Rows from block 2, named by matrix and row number. Each number is 128 + 24 x the weight over its row's rms, rounded and kept within 0 to 255. All counts start at 0. Numbers have three digits each. After the name is the row's rms in percent of the matrix's.
# emb: conditioning projection (model.mid.0.emb.weight, 256x128), inputs 0-127
emb.50 104:121134100096133088124111187154097147128130131143115146132134140125125086153105124124146117134100184131143099124089153167145120144111130125176090102131138115133133137110091112123083124118141178116088116125143130101082146128125103146116130146085159137111100133117143108130098136132103117147113074152129153140095115122163083104108194177138137104127142120110128094147125117099100186146124
emb.51 101:122170108132094114145085118130149146143182132128138121134144080081137110115120136094119144137104173136148133119106135127126055124136149146166137165112127100097107104114150110102165133124120125105135113131112108132077140112112168111129144136068113164139116119132172126141127128121113101134135122152121165139166124158106147065145106128119167171136105140142125112113076100125180109121153
emb.52 102:133118118135130167130141117124074102158156111088146141155104127174126109121133118132121126111104186123132113112079141092079107124151129119172121133096122139115122106101121106098121157141134158111108115138141082151124115128105064135143119119174088108161096106135129160138154140106140133112156115091172124117112122083098143119090125102114118160150150114126130145128097152130086090078092
emb.53 104:119089108122151125107137151089105111117114082143069115101168122154101135143125103123110115133104154159171125115104151144159105109112142096108127135107086115150120133161077104105128123135155155121132085156123128123120132089124142135122130143135192142108134095152158118155146118135107074108182136078150139095138117119137145155112162143147100133131100132112094101154127135153134122189099
emb.54 106:132109147127093136148121103107141172175108105162096143125068141092114158129127160157157140112166083137105136130170159121104127152064111082140120142103165139106142145147117119105082121124135128140126101123132137128143152144096134154100154132136160114191129124109090114126110107156128127126102118098135130122154141116119133138134127122143119138172132104088130091150093112173135156079167
emb.55 098:131132130138117120110185120143145168146119116160141102156146118110125109110141106124150137123157107173149074175154162101119125107142128121134161150119110139102149128082110071097107139124122103131120111091133119129128120095128088132117155159085159135094176107160142103118083146115171124140125123152136093165162104146133096091112133118131118130119132138142111102158117192119126087161161
emb.56 099:132102081139153157137113156097115125104147136140118168118131161156131085102095114140139135113066102158133170090139109125106118118142100140149144106159149114160147150110116100100101081132130115123149116143128147117132145104115100113148081109138139093170149123158097101127139145152136133131154116071128130158115180139155114154129108160136195126182119130155114154155147132145099100142138
emb.57 095:106139120123156126150111085125062123135120129151127154127097133130140120156134126136163140121163133143124154120117112128164126128142108153101136130112115088133133143184158129112096125157124094138114132117148102082141149128148129143121117146127117181201116114079135116133167116141119087135122128161178106108143125079144116144146135131116109134079111132128152107046164165105122164131093
emb.58 106:153150090147111130092137152116102154109128148105141139095119089150147094144139075139139104109145102122127102131119188153085103116073118110109181138102134135106134104129130109108136110102133107130076146140151143155109106144085116161153084137134152097113166095146122128171131124154091113109100126118130147166171123105099139106128106123107108086145104109110159150118111150160166122137121
emb.59 092:109139144155088103194047080109116137130102137097142145111119116144117089127118154114115168085183115126148132105115092119137131150074106168151116143126123137123108127126134160156139119150138140140154138113106123095143168137114116165144141136111105154133134135107143113102104113152143124101124145115114151118121151072158116107139171135165130135115106129136140111047126133132104124134153
emb.60 101:111083144131147080130120137131117158091180137152132106137146143135109162108133101118108129155137141148143147120131108140117112140100116172108081060115110108089107100119089142084135144126118150121154112108101096117108064152156129133141148108127120167154183099118161125113086122090107109125128130115161132090204146136130144104160131119139123138140134124144113105149146107104119130128099
emb.61 092:166078127153145094113131100101114115121147168143147132110110158132091124139161137129120147135090143145141114117120132096119086150143138125108138165066117110115111130120089089164131172140106106145096139120151142098109170151078153124175150137100105118121125125158147128105136105107096160122084151111145127176141151094135089122094157169145112104130160124130150134102096163135150105115105
emb.62 101:198108116144123139084161131121137115117146174126106111137170112101097165093129085147100123161120158127146097111129127136118161116121139128102125098133153124102166130102176133133125130156159177146145133118141141104120150100111158160107156108151121119143113108116079141092123088113144110143174097180132132156137113153120121126171121105118108134143124109105161125161113114143116173076151
emb.63 102:128140095126131111114116154121082143148107115135145107111094095134072108117137114118142132107103141132131113144131170179104152095154114156124139140144169165125105136100080148148106148173126100073103087130134085135115138154119152097104097120097118134137096106161101071166148119106118124147153134116137131135158105138106128159159143163129114132118140123114162105142102139121115173060135
emb.64 100:119105148164130132120131126143136119137150162168098106145175183109113128107104089199135141096124128117110104123126138171103120097143149142159117118142105134129134182127138077169142078139094143115106099134074111114096128114116133126122135138113091141155144114119128113108125149096144142121165153173153116170126156150120132125106156125123121122086140132115115133143170141095193118142153
emb.65 108:100115073149104109135132145132130131130140104102069161119156135139146104079139148140114134133093121122133119055154080118173121151127115125137132160108114124105112085140136133097131173105104094115093134149147143158148131123132114126110108106149109160147141133152140168145096119123147136135102122137148114121138088127131101138096138143115174148092128148122174132077141140150077085171096
emb.66 101:138110084103129138088090171116136123133115101107136181110136162137148118166132158175136118139146079088123089119141140094173102129108103148100120118135132139111147133165152173139074116138093089104112179168139113164097102168154131127122126134127106131145126093102114124118127105108109137151147091140156142164125117111141167099141143141182144111138145158135116120135160141156135105141127
emb.67 098:128164166172124146110102086122103113075139085134130125107074120090105152130135145137120125090138133131150156103147148130146133119153123141147119154122139135162119155123089136111133145149130132082123148081101124104146145120166127183124161145155122101106152133164129129094108122121147140098133090098108123150130059138100148142154114156120118125116160140124101147159133096156169078119084
emb.68 101:157115115137142112111143100112152161134128158147067131086110132126116091102137145101126100099166117132127162110120132155140106080168128112165149148091134183138115102138143163091129095089135111108135121153158134110086107135134147126108137132123136147121133101113107101149113156132132116154116115158108136118075130072191153141156156103165170146129101138126133164154138117164131095116106
emb.69 106:138106114135115143143094134119102076135099166165102152154127161119142110142117125168110149113109100106160147128115119091130143135125113110171154144101112102124113163117161106191174108133102110104158138120113105136099172141106078122139100126143127135122142139145134111138100133115130160096094147129105144145102159127132108122084054135070076114119148155113143132120151116147159127107153
emb.70 096:094144129111096102132129108106117157117097114116086117152132117113111120110070139126109147116078156131159121132120135176136111161171137112094135120123146112119114163123116142123126166115124133201090124136096123143084147154124110088098148145152122145139113119145145115113092136132139137140132078149115062138135145151151159091113103124119143114149122133099123101153090119155159131049140
emb.71 104:130112128097099145104157134143126100152120142106079079139121074159111198131136175129123137114152135141160072105155087121153128125133137091124130095140130139120107102128160109110129144096127109156153133137166146152099136084144147131162154139159132079093115101092150147097126143124154110143104124137109113154148102104145123144127125122121071108137148117087122113128096093127169149107110
emb.72 100:108173144114104128132123116152124081125144146109172115117121147144154098119105126141142129145138143095091116117140120182118098119168122143133137060158136137130113128122125120101122107098168135140134152145163117149114151170127134133137131130121113116115144114112110120149140106175105133179080168123153147117052130107131156123146136125160174159110098120162116115110074103156146145106074
emb.73 093:125120090159140134144159178144139120150135159151090159129098118126140136134145147147105144175142098111147137106132140121100146148110126135121126128106109142076114107098089075161129207122135126154168148116131116138101168095150137124133170160097092093145140150122141108095113123102105171139146169128100117112122106128115150117099108164120128147110152163181104123117103149120133112088116
emb.74 105:132112171089117158062124148156128126174151122134122108106126100151152159136134130141092153106118076119127105163124131112147172150145160145120175111173155118142159133144131130098155076154149165130084147121105143102129079158120163122115130089095121078139131112128145120126122107136132087116152149137115090115083110118101155126110104136116111136122112160137165125124152135142129139092091
emb.75 104:136136134172119147116079131124141133146115148137126146125135138143141118122114132074127152122148132162081092105153103127104120151156100106118128104161129139140098124129156117113190136172132153140121124124125109152157129085149139138132142135079105112124101166118167118106154123116129110125141135132116140123160143166216071142113120121119171112133141148164088108114106149159149127060150
emb.76 092:134098115093095167127101127145135107101132150133103109103104132065153123112151125104103138072110109120120156126140150171149149106087119091091103121093164166092119153120092105147100138159162106128142140134102108124105166139100149122148136138175129163107134138147097121169186117118141143134134149146093154123136167150128119088122092129120087085157101127135140128117154134144146115131105
emb.77 106:125091120114113099154162120108136151108122153161118162102113137122146167093125143094119169122157098136116141072084132123115154129130138135091092105096119110138124166136146148136125097121161130144137138135124118088137159116125105132117126124136131170170098117102144093128141090185124141077127095163134170132099153162126119158166172123101127129146105137146129141129149152185170082130119
emb.78 105:111142139119128104164129146090155101165115142177146127094153168109160120116123177151131110131152141155145150087121142146124173109138152144151072112084098131139133153165133114116114125132109142078132114111111092117134091114146141114143103153163138138183103162143159098170116124102115154105113110174124132144135154151140077135151089119137147119122151138086109117118140152162158096116132
emb.79 100:110182110161142134154118106143164173156109132139157153118098162129110123141117132094165122136144139105127146118116115135162177131124110143138135144103151108147148119157146150105093101174107131117134108135143141137128123120110122111163163094129114146161148110097106185117111135139144129129131126123156095072132119133126128129054161145147157157068119166128159151143130181160129134114080
emb.80 105:105091130145108136151127116101149119119135113122118106139109103145111119149143108064131136088111094168166140148145129143117140106143114135101119128105165132126120157052117146123126134106085096160138150136099173132138143142128083098142139142165131109125101111140105073127110147149131113172194150160146169147107122117128129080084077114111108161125098131137129134106126151129130152161136
emb.81 094:134118118127126131150159115135125091152096131136141116168119129120150119116124119108168131137138106122132164151104129103156172143127123142139140138141076138085123184154127120123088096095118135100059182109109102100135164129117147121138121143117096128090116101102132119167158127175131138133134128143109114119142173147149157097141125127123161170107171126196158102145179114158137136142149
emb.82 098:149112162127145160163108176105147159116098136162128120081124104139133092117131098148131091142142163156175126166173091091100137106118123150153173126139126127109127116160128133157147134138167140100118113161160105086106113142127105126127129084144160124106091131139074122134150153112133172154129175140105122102088115129149124152159125111106116133150128113072122127093165147128157127142117
emb.83 107:136114092157126116135089135133143154177145114128106171112113141137092138089153129115154078113138109110122115105108104089136130120131113091116180130124134085110134105094149144147106119122128146131145133127114163160150158077142102127117112143096111106128120144159119139109096140143183119155167141052108117106193151084112102122148142142131143106131143134136129153121110139092160093095129
emb.84 108:109132157104125150174139124127130143146156082155077128123160128129142111094119131119134140142127153185147103128126163132115165124086147096185112111138114072108117173158121152127097126106081172132138152114126092126132098150155168111129119095104111139107156142153099129112118162115150149128135101129143117098086090119142166131131113152122126118107140125138151162097172115146169124132172
emb.85 096:127173134137159142147111174166163170114129128120125125138117116161150144107129126177103159131178134089107121150097185112118119086144127125147168127124116113138099130083130163174175135125151139164107125113142114138129089131138109118078098109143140136112119146105137107173157123165131124139139060147150123098141121116142127132111131115164154107131129103093139166166150146144152132089144
emb.86 100:137123156099139103143138171108157118107106091116123151103142132127195152169145144106112142077148134178122175113157089132133149148125109123136087107152136135125161142112144159124136159138113180121138122124151131140092132118099101092139110166087132108152141135136128140127127162181120062128133126132089148107151161133125102103106150115134121102124164127148100121160092082112110145125158
emb.87 096:168148144131136155109125140164120157118101159116145163105136144147118125112164114153095101128130085174153162127114117119146123098097108058088123141133114158109148141111119135111151138151191127106106106177122130143111157146132123125145147142106135135126161098140183101118144146107124143107083130139139075142133119108128148125129126125145154128124135085116158099071118136178167111132082
emb.88 100:157125147132131135181147112168118107123125151107089117110157141151127089159096092137113109152126164127102142147123139137143126110143132103122100087112112115114121100114138102144111122172131128130168140108143112136146133133120129126152124088118146107113119149170071109113092161108143145092116140110117182124175175092140123133147158192104144188143142115139093099114151145114148177100121
emb.89 102:115120126103111138125104117156155160106139081150118158152177117130129096134091119135153116140165150128122133092154205123081113185144130116122179146142125120140108125102113109134156091109117138163115167130124174131144170097157127113134074179144120093181135123116165130096146100113118138151142130095141152137133160129136103111103122129127106115134137143121127139094134131164133119173111
emb.90 086:153194112109124102149116129147143128094126151139170155134108126184138139131114137129093099139089118086150118158146151118153101132157113143150162110140142096141114131152127114139118135075120156090140111191124130133086144122109143107122120137116089103097166157095135111119102129144136113086132131111130124186102141095095129133150103112162121159150121153174156096130183120126155119110129
emb.91 104:131148166141162144147123136163118149102138100094142141153111084110115099096137103106107153129138129165129143138093133151109053165145100150138143116140172122133098151150141134155083146134121147147097110107139142127091122098092129149110180169114129147158144131145162126165123096123102172170143113137108118149111162155138110158127135107128096095093159171111122128139119133107098164118153
emb.92 092:100146111137106124104152128131152107126184122092105131134090151113133117130088113126144141130121108104095084142122157158108173118111144144149152158106100170156076143108108101105162139141105126113110122128141149076131140103132129136119109176155131118178137089118112084143106148106148080121141103088150149122107136108096153150144114169157137106089108110103095150145164149124109173135132
emb.93 093:124143166146110113131138124137146127123087133149192141122152147097133134105117090118174164151154133087117125111134116159128118105125137068108159127142147149142133145134122149171146104118134102120077101147122102096112148086119130145097103166095122167151092124072154116113106112112161167119134110087170090135160140105164122111111116069134122122150100130147164146144142124128149131110127
emb.94 104:108098064098126149116172135194140151143138112156152146099139107127150139161095141153114110156127115117166105151117117153119140146133124141139111131139128204127159092156169100119097121088107136098148137130118138102112121101174123096135146148106109132132130126126102102094138142127119121142119151127131130120103060123152140161141122100146192080154112099138093143125145115133126128092136
emb.95 097:146098131158134144134117110109153139132129110088159087118161134142105139051109108136135129096121149155143155063100105143151114127159155145150138140148133143093127120145115100151144083144132101099160169115126157115160151121135100088155121170145098138120111122121138105140120072155111105171073147135112085117125129113137138130136151099121150138126125126121157113124059169123137104128125
emb.96 101:131133147147158106131095128137102148127124115082145152082135139113116146139149147118146162136113122099150161132081106180106139103126140124147115085119112103148143140127122057091091157114115113142155102123104103117104126109148147095110092173095167144109122114122103073132117114125125099151093107143159138110096164119159088124167129109142124115085130080102096126110134144148141100096144
emb.97 099:118129124180133142157100107096145152112082158089133137150120106159118133162136140103124135183128131103133124105137100139130109132102125126110117106123119101124158173101130180122161143112109109118137140081124130104120137127142121119113095164134100119145131115111075179128148132122146159115130132137159194091097103107189082118128140120152153167095140160124134112122110107136073138116091
emb.98 106:150149141130134155126134148148111146104158124125141162133162125097089144110157148190130153153151166150119141121132111131115108111122134146114117110144058161170137177128134145099129083129116187176126121125081120126123118148148086169130145165111115152160124164116124115113091118151150129103108152153120110141113104123134103110145159133115107103133102118097197125125132137146143133069130
emb.99 094:180138142091118160126144124091136128173105123085109112143108111138174113096141107136131135089119113118132121110156131117190128132111130128113091136105120112086166111137091117131142143173129124117126114134159115128158135139103158132109128129128138109111115130144156084140093156123118150162133085111126135079108171139138074122119137160131118155117196166152130119152129065130099134161094
emb.100 107:098141115146138127101117120136115129147176131147123172118123165078093133148117127148102131124129123147101135119095134094155090108111117132114113172128142148101166090131136137122127134116120171128150107067146134117129116144137069092093122096139118182159091133170198156132105092150140106091122112140103115141173136099126097097118116120113082107139114105137148099115140103123106142148149
emb.101 085:116156109167098084119103122133121184100170133137088121116104156155116150097104148102123130162143139122086097130128138150119151148141127164113125102135139138092113139109163114140129103101152125133118100102138150133093125150141132131149110124107146121156083169140101107127072153103161112091180113109115130084141114121092088176116147106132123149095067131125135107108129134138163110092156
emb.102 100:134133123143115183115165100137097140146136172144125101098096160094166130113097147146146110131101137144114105166155084139073091151151167131129139164104124139108102117140163090109165107138149126121118133141079106098084098144163132141143116146163115148148117099110139108106129148098100129133124135106139146128166160160167105136095128136151103144123095142135100150115131102129098121067148
emb.103 108:116116105126111124121129149133080120124191113091115086126159110155151127144152124124156194117124100153168153091163139139176126124132145114136135125114118117151148142121086143138108117141110139178100140126096105127132147116097152106136122134125110107108139102126105136183132157135104123115123145130067117123111112077136123156106169146134110107110129146143104171180097156140128174121183
emb.104 114:094115161132128121128127114166140105179117145143103126131180133125124120131109125146133127114119136166099109153130061097135139123121118160144145149108106132144121202102074099139124072113128145112089110138143155139150086126139110125124127149124131126157160114104128119135092137114192103121095135124146150126124106077127107082140170117134126116131184101144145106122174143148109098107150
emb.105 105:109125135093099151142114093143097095131131146141110103101090102134127118101107106141175162127132148181091186166109109144158138120153143124142128149145085141126165150130128141087135123132124052144126105090133141122117145092117120118099150164123091119110134154127136129171162147105085151158121125123145105170095132113140139124167126131112130108116139106116134177158150149116094162090132
emb.106 093:113075155089134144161105130144148109119170161090155126110174100141129128148108114120158131105128169169131101146101156153099132142157129124158137104106144182117141123132106143114099157168139131125119132098090106171128124086111155109142111119153107139127100142168116115125127149163116103155079126111141107127148130166145146100139115131145138158139142148195149163105161101170131136162125
emb.107 113:109134136109125173194083117140143113100114131132138124163097142125120089156118117132098119107094124122078116127127135143144136096121135136139093142127121126107096127128095126099174172176123107095148154133120131121141149116121136123111109144108127075070102156146144120143193126091138150113146135107121163114122138090093171122170088119134128090137115154082145109118144101120143115150168
emb.108 097:110147079100095125153066102145147084102126102138149146143162104107117079089084104143093122080067124124185119151156125127105134125099130130130152143110124116107177177120140118087119157121154147150117154130138087145105127138099111158121156129108118111125130114160137114139099138135117130094123096157132107132140129142102121117147116149086103157119133135120157155109135137150137114184117
emb.109 088:169107150137113112102115126060169105112130175139131130156147138173140101113123117133130123132119141132179073105125090094164079147138139136119135120122108107089133134141154125101094130128162145120116128126156147109110108107126157171101149134129133115149142115142147160084127110141133118109194124111115099119151152126125077118123109103099163154108138139165191114146138165145153140159118
emb.110 097:155125113093143095121125092085126123088139153171100151192164144097141121139131131132136152116101128112176115161154171169130095144143170144124172104154084165128136111129133109126133129091136112120118108096165131122115116102085135096118110131166130134139125080123117101158151137149093151135145109104080087111164105160106094140153120122143103121173135134113103129107147133146120148130122
emb.111 091:124164156128134128092119154102127103094085172122124118097130099168129125137137122107140150145146135100118141109134127166149153116141141114187114110172109110132106111137136143151104160125100172109121134117107114137096129113103157123111141154123162144137117113124102150160170098078167110129140117150148095176138142183097137171112115167094085092144137159160111169127125135150108128150092
emb.112 087:108160104109124153152135140123115131130185176098135068123178076100168145110150130149097160090122121135116118123123122153159173118137141126103129093133150110131135135112107161160109130115095115111139095132118122148186121168108120125136106174134075105160119127105122118116159115113113111166129130160088125109149092140122094136113109124138130134116106138102055117142114117119119162101119
emb.113 095:104127160117171104151151127105114108121123141119113136072100080127123139189099103127107124120135154127127137128118159116116095145096102126119138126124157148171160152152088151148096132112092153150119160166102125182130154135144138162108125149108126114156115149165120116148104123100147125129083181149159111100122159148145189146138159114116171094162118109145135139136109133115105151091110
emb.114 095:118195088093123109112087095109167119065142097154112123122118116110144139166109109154135136102157142176128112112117094129119146120090125121104154112160188159119137106112133159130117117154132117166106165077152119109132148127131119151087134145159155163133143133122136157110141150150129141146103112142141156125156131150099102117114152135103113187094105130091148150106138126112112104123094
emb.115 100:129122174128134132118125150144123138130136150104110132156142113144083148197119117119166134161115094123113132135112099114140106118117112144098151130124134103129154138114129097129184148118116128115144137106131188127081135140141095068134108153131139112156136122109099127114156106134149144112108125111114079158110197160170110094133182152125165146130117162177148156118167135120170109119125
emb.116 098:115061131085115156126109104159126146142108140134123184120123118138117097160124115141132115096141138094134132108128097187164125099095106142118113130096092108158151112132109139100122097151090141121153124144134164178127119167140122136125079123164125087128133149126073108148117139086113093140089128141131110154136128105149121106109128159168152106115112157157142098134105096168085122119144
emb.117 099:109163151121126110121108150131114137115125149134167108134145097146088098099117113118120162125082119143133125110156065121128135128126106141147215128146139083133152096126124093107138121125140107102134128156145128132171168074124124095148135178130122113155146148150145105136118150124135068104154104113129129113143111187112167128143141132133149104130151096146132077147095149131132164156112
emb.118 094:121079143145133089110148125133149087134100129162107109126094110104126084117116120140149142149132060157124098116106118113110105093143119149102147157136092145111131163146116131133153127175142130136136157108092110143159181146092097151093150132128110093152095103137119106122142102147120121159099137124116081120127124183119143149196161156115109132103157135083124136111151128164135116112129
emb.119 104:132158138117069070169130155155119129126114133125160164155109133128125106152149119126112148134115130111144176089116116096111125141174142140096149158081120124139101154135159110126162139159101110172154152123195116091125127176137135126124118081146132152091146100171128107138089127142146138142104120154126123086139158086123113140130129164132088165150148163116100122142122125129100143127126
emb.120 105:150137133137151107143116123126119122160139135190145119159142148176134109145166122129109122152096112122104146134127146131182144106122157136139134119140150153110179140088175144108135151134068125115149139078115133168131117135144141112130092108095115125135133110120143135142128132132172140117127126102055164154121135114128118133083104160155126113085085111121148074093115094089150148104157
emb.121 101:108111095115142145109127116127097139131123160163102105116128105164136114107118129148120106130144144107117137149127063093144117131129145140096189154124125132142123145133130065101108129131138108118141091156136132130111103113129119112130093121144130127121142127138123110139118128163142078134076092124120168135206123194144120107196086148134117123163091115128117116185105132105118159148141
emb.122 087:070133099129166139133127117077107131103131135072112093098134083128124127124150139148145137124175114144130127134091150100144170104114114162118115131166103121117139083135151133136120133136150141120129090140103151107141124105099099182128102118138129139136114088153087094105136146104134131072126150140110106154146113118118172100106160116116139141167133072116083126073099107132145133148110
emb.123 096:110147131108127125164102135127133131130146085113146151103125126142122146108096100131150172110132113135155169132121127119142149111152087155127141128131166112117081119107137132143083118128133134118114123116073155125180119114132085120146146081212151132116166073192156096146118123151120105132157127123145110138123115107114086163130125106144111115101124173170128103121106121138175129126158
emb.124 104:123111131124184179086134125134128101097143129134154091147133146098172135172134085131089111139139107135136127142110159128129158120157091109129125133117119152141125140116161129103150104145188098186118157131140149114143098124127092174109137147121117152123097171124152117088153100109131113135154130119140089136156102164105146118130116122116077184100131133143119121132143152127076160154103
emb.125 102:134122122165168188107119108120126146114171092126114168145145127125125142158155136121173098133145090162134145141142168164090122148127088146118125129141090119163105098133152121136131132141149071140166109119108103103154097104132148062156129152126107128169089149131171107128132142111129121170117155134147148170097180109140141144104090110097124121105115130114125112165123146156128121134131
emb.126 101:132088117110140126116083140123129132100095127150085124111161146093147120097097108122095164168163139105122154148113130158104156134127156110158100174120105119160108078135140098138129138092142097110172134116161138137123125105123058152151109140198116172115108172139112131106154158171133136122108120142104154125120092115128152116132118137137142113131116103123115125086106137122167136115087
emb.127 093:136158120126073105120101095131134133111116091126109134112103142104098107161153116145092103120132113146125136127107142100127162137152191126130125094155151101127102157130133112120126158130117147103105099100126163125156088104125094159160123092119180164145109113120120112097082147115093068094076095143142080140130128089113114148127118121141152128158102170138102130111150117130099112135160
emb.128 105:122147134108170106124152119111072112090125101127149181142164138103089121129157151127094143091125131110127114146164144140126106131105162186128126123089137171134122145146159116133121133135139146139144110156110149195124133094121128132125125099134121168144106117168104153132132120138128114114094142128118119181115100128093115101131066167090177105138163119150093106146112110112161149152110
emb.129 104:103137093159112150124115099078106160147120115122121133131150157095133121114150134067119159151166109106109154147131104112117155130115146165136133095149135109146132096130127109145113162135159143144143130095075080103109147117113101156089105119148119132137128117148102116150134143121114105166144149162131110177060114136112108173157093133147140150171141105136162093106145084119119105146163
emb.130 088:118118138148131140139136163100099153088118119135097094117119140093178127147129099136082138114117080101165134111126098099149094119100150122126105145124143120080199138162136109146105152134151102134157100107119096110106131142118107146108098121117139184188167129120132119131107168098132120119153138116121151127101155128108112099083124121102147122090125153135075121089139134089131130131095
emb.131 093:104131099143130187109158072124144158144145140086105154143153099122105143189125137136157149135111107114128148140134104123114150105162121177134141146154096097141127073147148162107107125171105157136096101161149104137121129102111142140150157108136091185120109139130133114152112125113139138126093129130130129109137121108159120174090161134154093151152140190144125140164124114152158114127117
emb.132 097:110140116100159120147199118087149136142092131137133140076135100146108102169115132177149136146127108130125161100084125116100114107144144129102122128155177133136121111148057160160142132168150133133123160106176120132114117159129091115127117113127177106095172112140111081134107120146180134137127111140131117115117117131124117148143187087130136127135121104147157130144106151161114138122105
emb.133 101:107113137124133114132144113110128095141152123127132137130112173175098139086088106106171089162100122146156129090113150093114130097133121113107128138132151096124142129144103137108124136172127166136109129111124123061128134179109081054107114122093102113160133110143130079111109128140166134142088141135185111136122105115121119118128114164130084086119119164136118164120116100104145138133132
emb.134 101:100133115122118125101124131183139126137102122136104098143139104127120117159082137097164092138118144177107150140169114095103148176110172139190138086167160151088106166133124154146121126104140123171092159128151108129092099099071156109147101118127129113139162148103134131103147105110133128095115123149130123139160125104162132107126147143096176102094133154140118154099123119135130122146127
emb.135 089:127123081099120159155160140087107159178093091132131151150110146102121129101132081081146084119099165071137123089126120127128124114098096113151138141147106144147148143088149140153135107083135121168151162130152186134160133120091117133125094118158154136136111137171153101098099108113111109160155121124135128139143155111094142110120122100134105095138144123131139156084149131129137141158138
emb.136 093:151128100168092140091098133144120148128139129117109130177120152142123153114114163155173120129182115120129119138135176124111119088142131092128103092147145156137140092137097150144152124147120175179133098145153125120103118167133191125125126104129101153152106123092093128124078131152158095132106102160188132133135141140157112167098105098135118148136133158129133150148145152163101143107135
emb.137 092:116133141181085165110127147083152120103097094122168142102208138089101107111139119136131166093114119131141103101161086102129097152100117125148152118127146126110104121126130156143167125148153087105118125134139117120183116115119089158145102115124093112153126137126174112101171157098128131119127136155149158103126126108135135132168108099144116145140139125113153122140142130082170101119159
emb.138 100:075153162110127116124121102180126117124087124116098173118102122107130143135171116151173111158074071089102095119165141138164096164111137134109094114164136135116152119130125147120126132145138112124096100137141139114112125145144134110114126161112167125132167126131158151133101136138102100113119140095095120110123161133147135141112158118160184113115164156149129120166077153096132085125116
emb.139 099:112104105162090196134089114154093116115130120107121125148126145108124136152111155141159147136146150111093162112143113097151130143111105123125181097160139112160117108172178121121169134127109152161133150159099155136135142119126134125114116095117114086133167140118152103162122139127100130114150140124196067120128137121111163141156116135105092138117117163142110091108142143166120095124169
emb.140 104:129134154156130147169086150126109099144118117142130176141115156111149154200149096141107091135156070127119160140177114077153140136131136145145104127153118117127136120124140161126128146133146147111132124105081135084157143109135126129068122109169136169102126136083123102118116088138122129105131131091128139143093124135116132113139169064118158115110092131102175117107133099133120142141128
emb.141 094:106053157137147135128093134122126086100097136134118129094154096104155149124138133124118132145127118123119132123109153118096147104094105080144105131080104125087122144143152140116162091172131148107096098126110068151079148141130144125136093130132141170120106144126141124092099133124137136113156137086158130115147179151082150151110140101132163134147180109146095139131122134145116104131091
emb.142 092:147109154120119123129123147099134108135104143103150127127134136170159157098121131088088105130151189111177119069126152109140136111133157111155136132143155094148128123115138122073105127101158136107148106132173157153120085142124156138139153101180144123122104101090100152108133136145113095114103093111119114140084086140147165111075089137127122106131105129113099156157121087113118157131129
emb.143 109:149150139129125122128130147156139142114141129132103122129136159165144121126106164148136159130146155139109126170127113122130203116097156143139179162150128104136132117161090101128112122121120149075159076102124136109126120154118181146122157109130097124147119090107134137154093130087114098126131116133167063096145122110141132097129133150149118153121127200122105149109104124074156117096142
emb.144 104:109134132108118122127140124095137121122159093098092163129132136075127151152134160130107118112163154119135145107144136149137098112119162107122129152132155170142144161135140082179142113150108126152118126125116127145154152085102159146133108139113119149080104090100102164067132139112094097139101134117120109135164149106117095137095112155088152133083118137081118130175154147173100086131130
emb.145 084:087074067180118120131107164142111126154127109141119137179096140101143135116133110169114100122113114142140107155109112151112113117181097134121130120155104099180133119130141121113133141120078145120129146131165171147146120129160106141170123122158099095117088145148101164158119119145146113090115156131160131132168104131137125122086106163167118139141107145159128110114099123122145079098122
emb.146 090:144124140170146122127123149161139138125119133168101135121169123149145115128115119128167140150126122137143112132096090103124123109175097159121102150126133126143171148108131128096102149088168120164072149171080135143116156139126110134098122137143161157158127095116159112125078151079116085132118124135142078124144077114149174155128114112159123154120112136155157091101145175128122099099132
emb.147 100:167151112111157146131145134175111144130112167089142115138125120076133132136137146131158123101151137103150139122105152119166124117137099145147085158142153174144113168098119118115144156086115114148080154107110127130092100139142130115140102100179139109133118087152159101151134142114141126151159118125102147115148116087138071100098152103125123065095137140132115118077120090134152157132158
emb.148 094:138127128171095145095178108125151086143132095115116106095147100127142097076116092125100140072078113137104130143135134082127127109133127103144200135123165097077168150145142139142120145114127136080107113125123131094144131104112166146106123139152149099114134104141116162154106164125098157146137144144159122133094121144127117153136098126104097139161141114127094107128147138144152160162150
emb.149 102:112098135121140112116128122141138094090103127094109111175118094161117133120194097102105154124118097138099108144155138165074111108149080102141159168138142129152124176088120125136130160094134152201129105127150097152158157159155127142140109108110154122161108100118119122139133127154127131152123137102079109080111121157137154113124099151120131154103098154132124118107160145131128146120121
emb.150 098:144112108147122134134095147123145093176150132118156116140137102116117091128097136177157127114068133150103089138081112128140122145086130158111169118172112118105138159095154150130140152148128134106163135154088126193125099150133142185165089120124147116121111115158165180121098165104135095144128117109132119129131141174134117130112155131129113113098100132173133114127111118156132137117097
emb.151 100:156104109140098071150108093134149093145109130133138118136184120126138122111117151104157136115122113146102156112104101144124148161145133169114120133125147117170080135138096121140150103119169124132121126080107123148155126143104112092134151134158062150094141135121126082126125128153170135089201116117151162095136122140142107134144126119135105133075140146154157094174142139133154112143156
emb.152 087:158153109158116105161161091133097107151147159171134142145136151141108150091108131118117172095160108151133105122100119132144135093137147123096141107113116154073143137144106111134145138127143150140086175152150093113094158135140110167163141131124084115165105126097089141113110118106153115185118122134148153169081117091131112125117133107138134126146116126169055151109123129142143126143118
emb.153 092:126127188154145110156133171128144148117165124120118121118091126136110104151125108099165075113121099131112194089098129161133109126134130154110144118110107128161112168117104146158103137128132127125136142116143107138128126107130133082136165096124140122128160107111077148104117075175141122150140164097102116121166097131125119099152137138123148123165131160122098106163066129111147122173164
emb.154 087:112095133164165102130171107151120095175162153088129114078128155144125121128126161137106140175138120096106133118121172094131077098161119073125133166107114165121151125149126124157162144081134120130136102120108112098137132124129107127149149108146116132118134100126115140165114081130127131091101130087150093138160080139096168144164132127107107107124171132129119131146138139136076143129117
emb.155 108:098101145138156094125150160103130114146146105121101094114124170087106109118083089141137134156143134142140138110106136132087158112133116158114093106141103152139147155140125129176138140090123105110163135148194140140145094128126156154107124110129147126111143159114114108159106155127164075133132108133143107209118126142136099106088110140179105167107128151135131108110095131160104116142126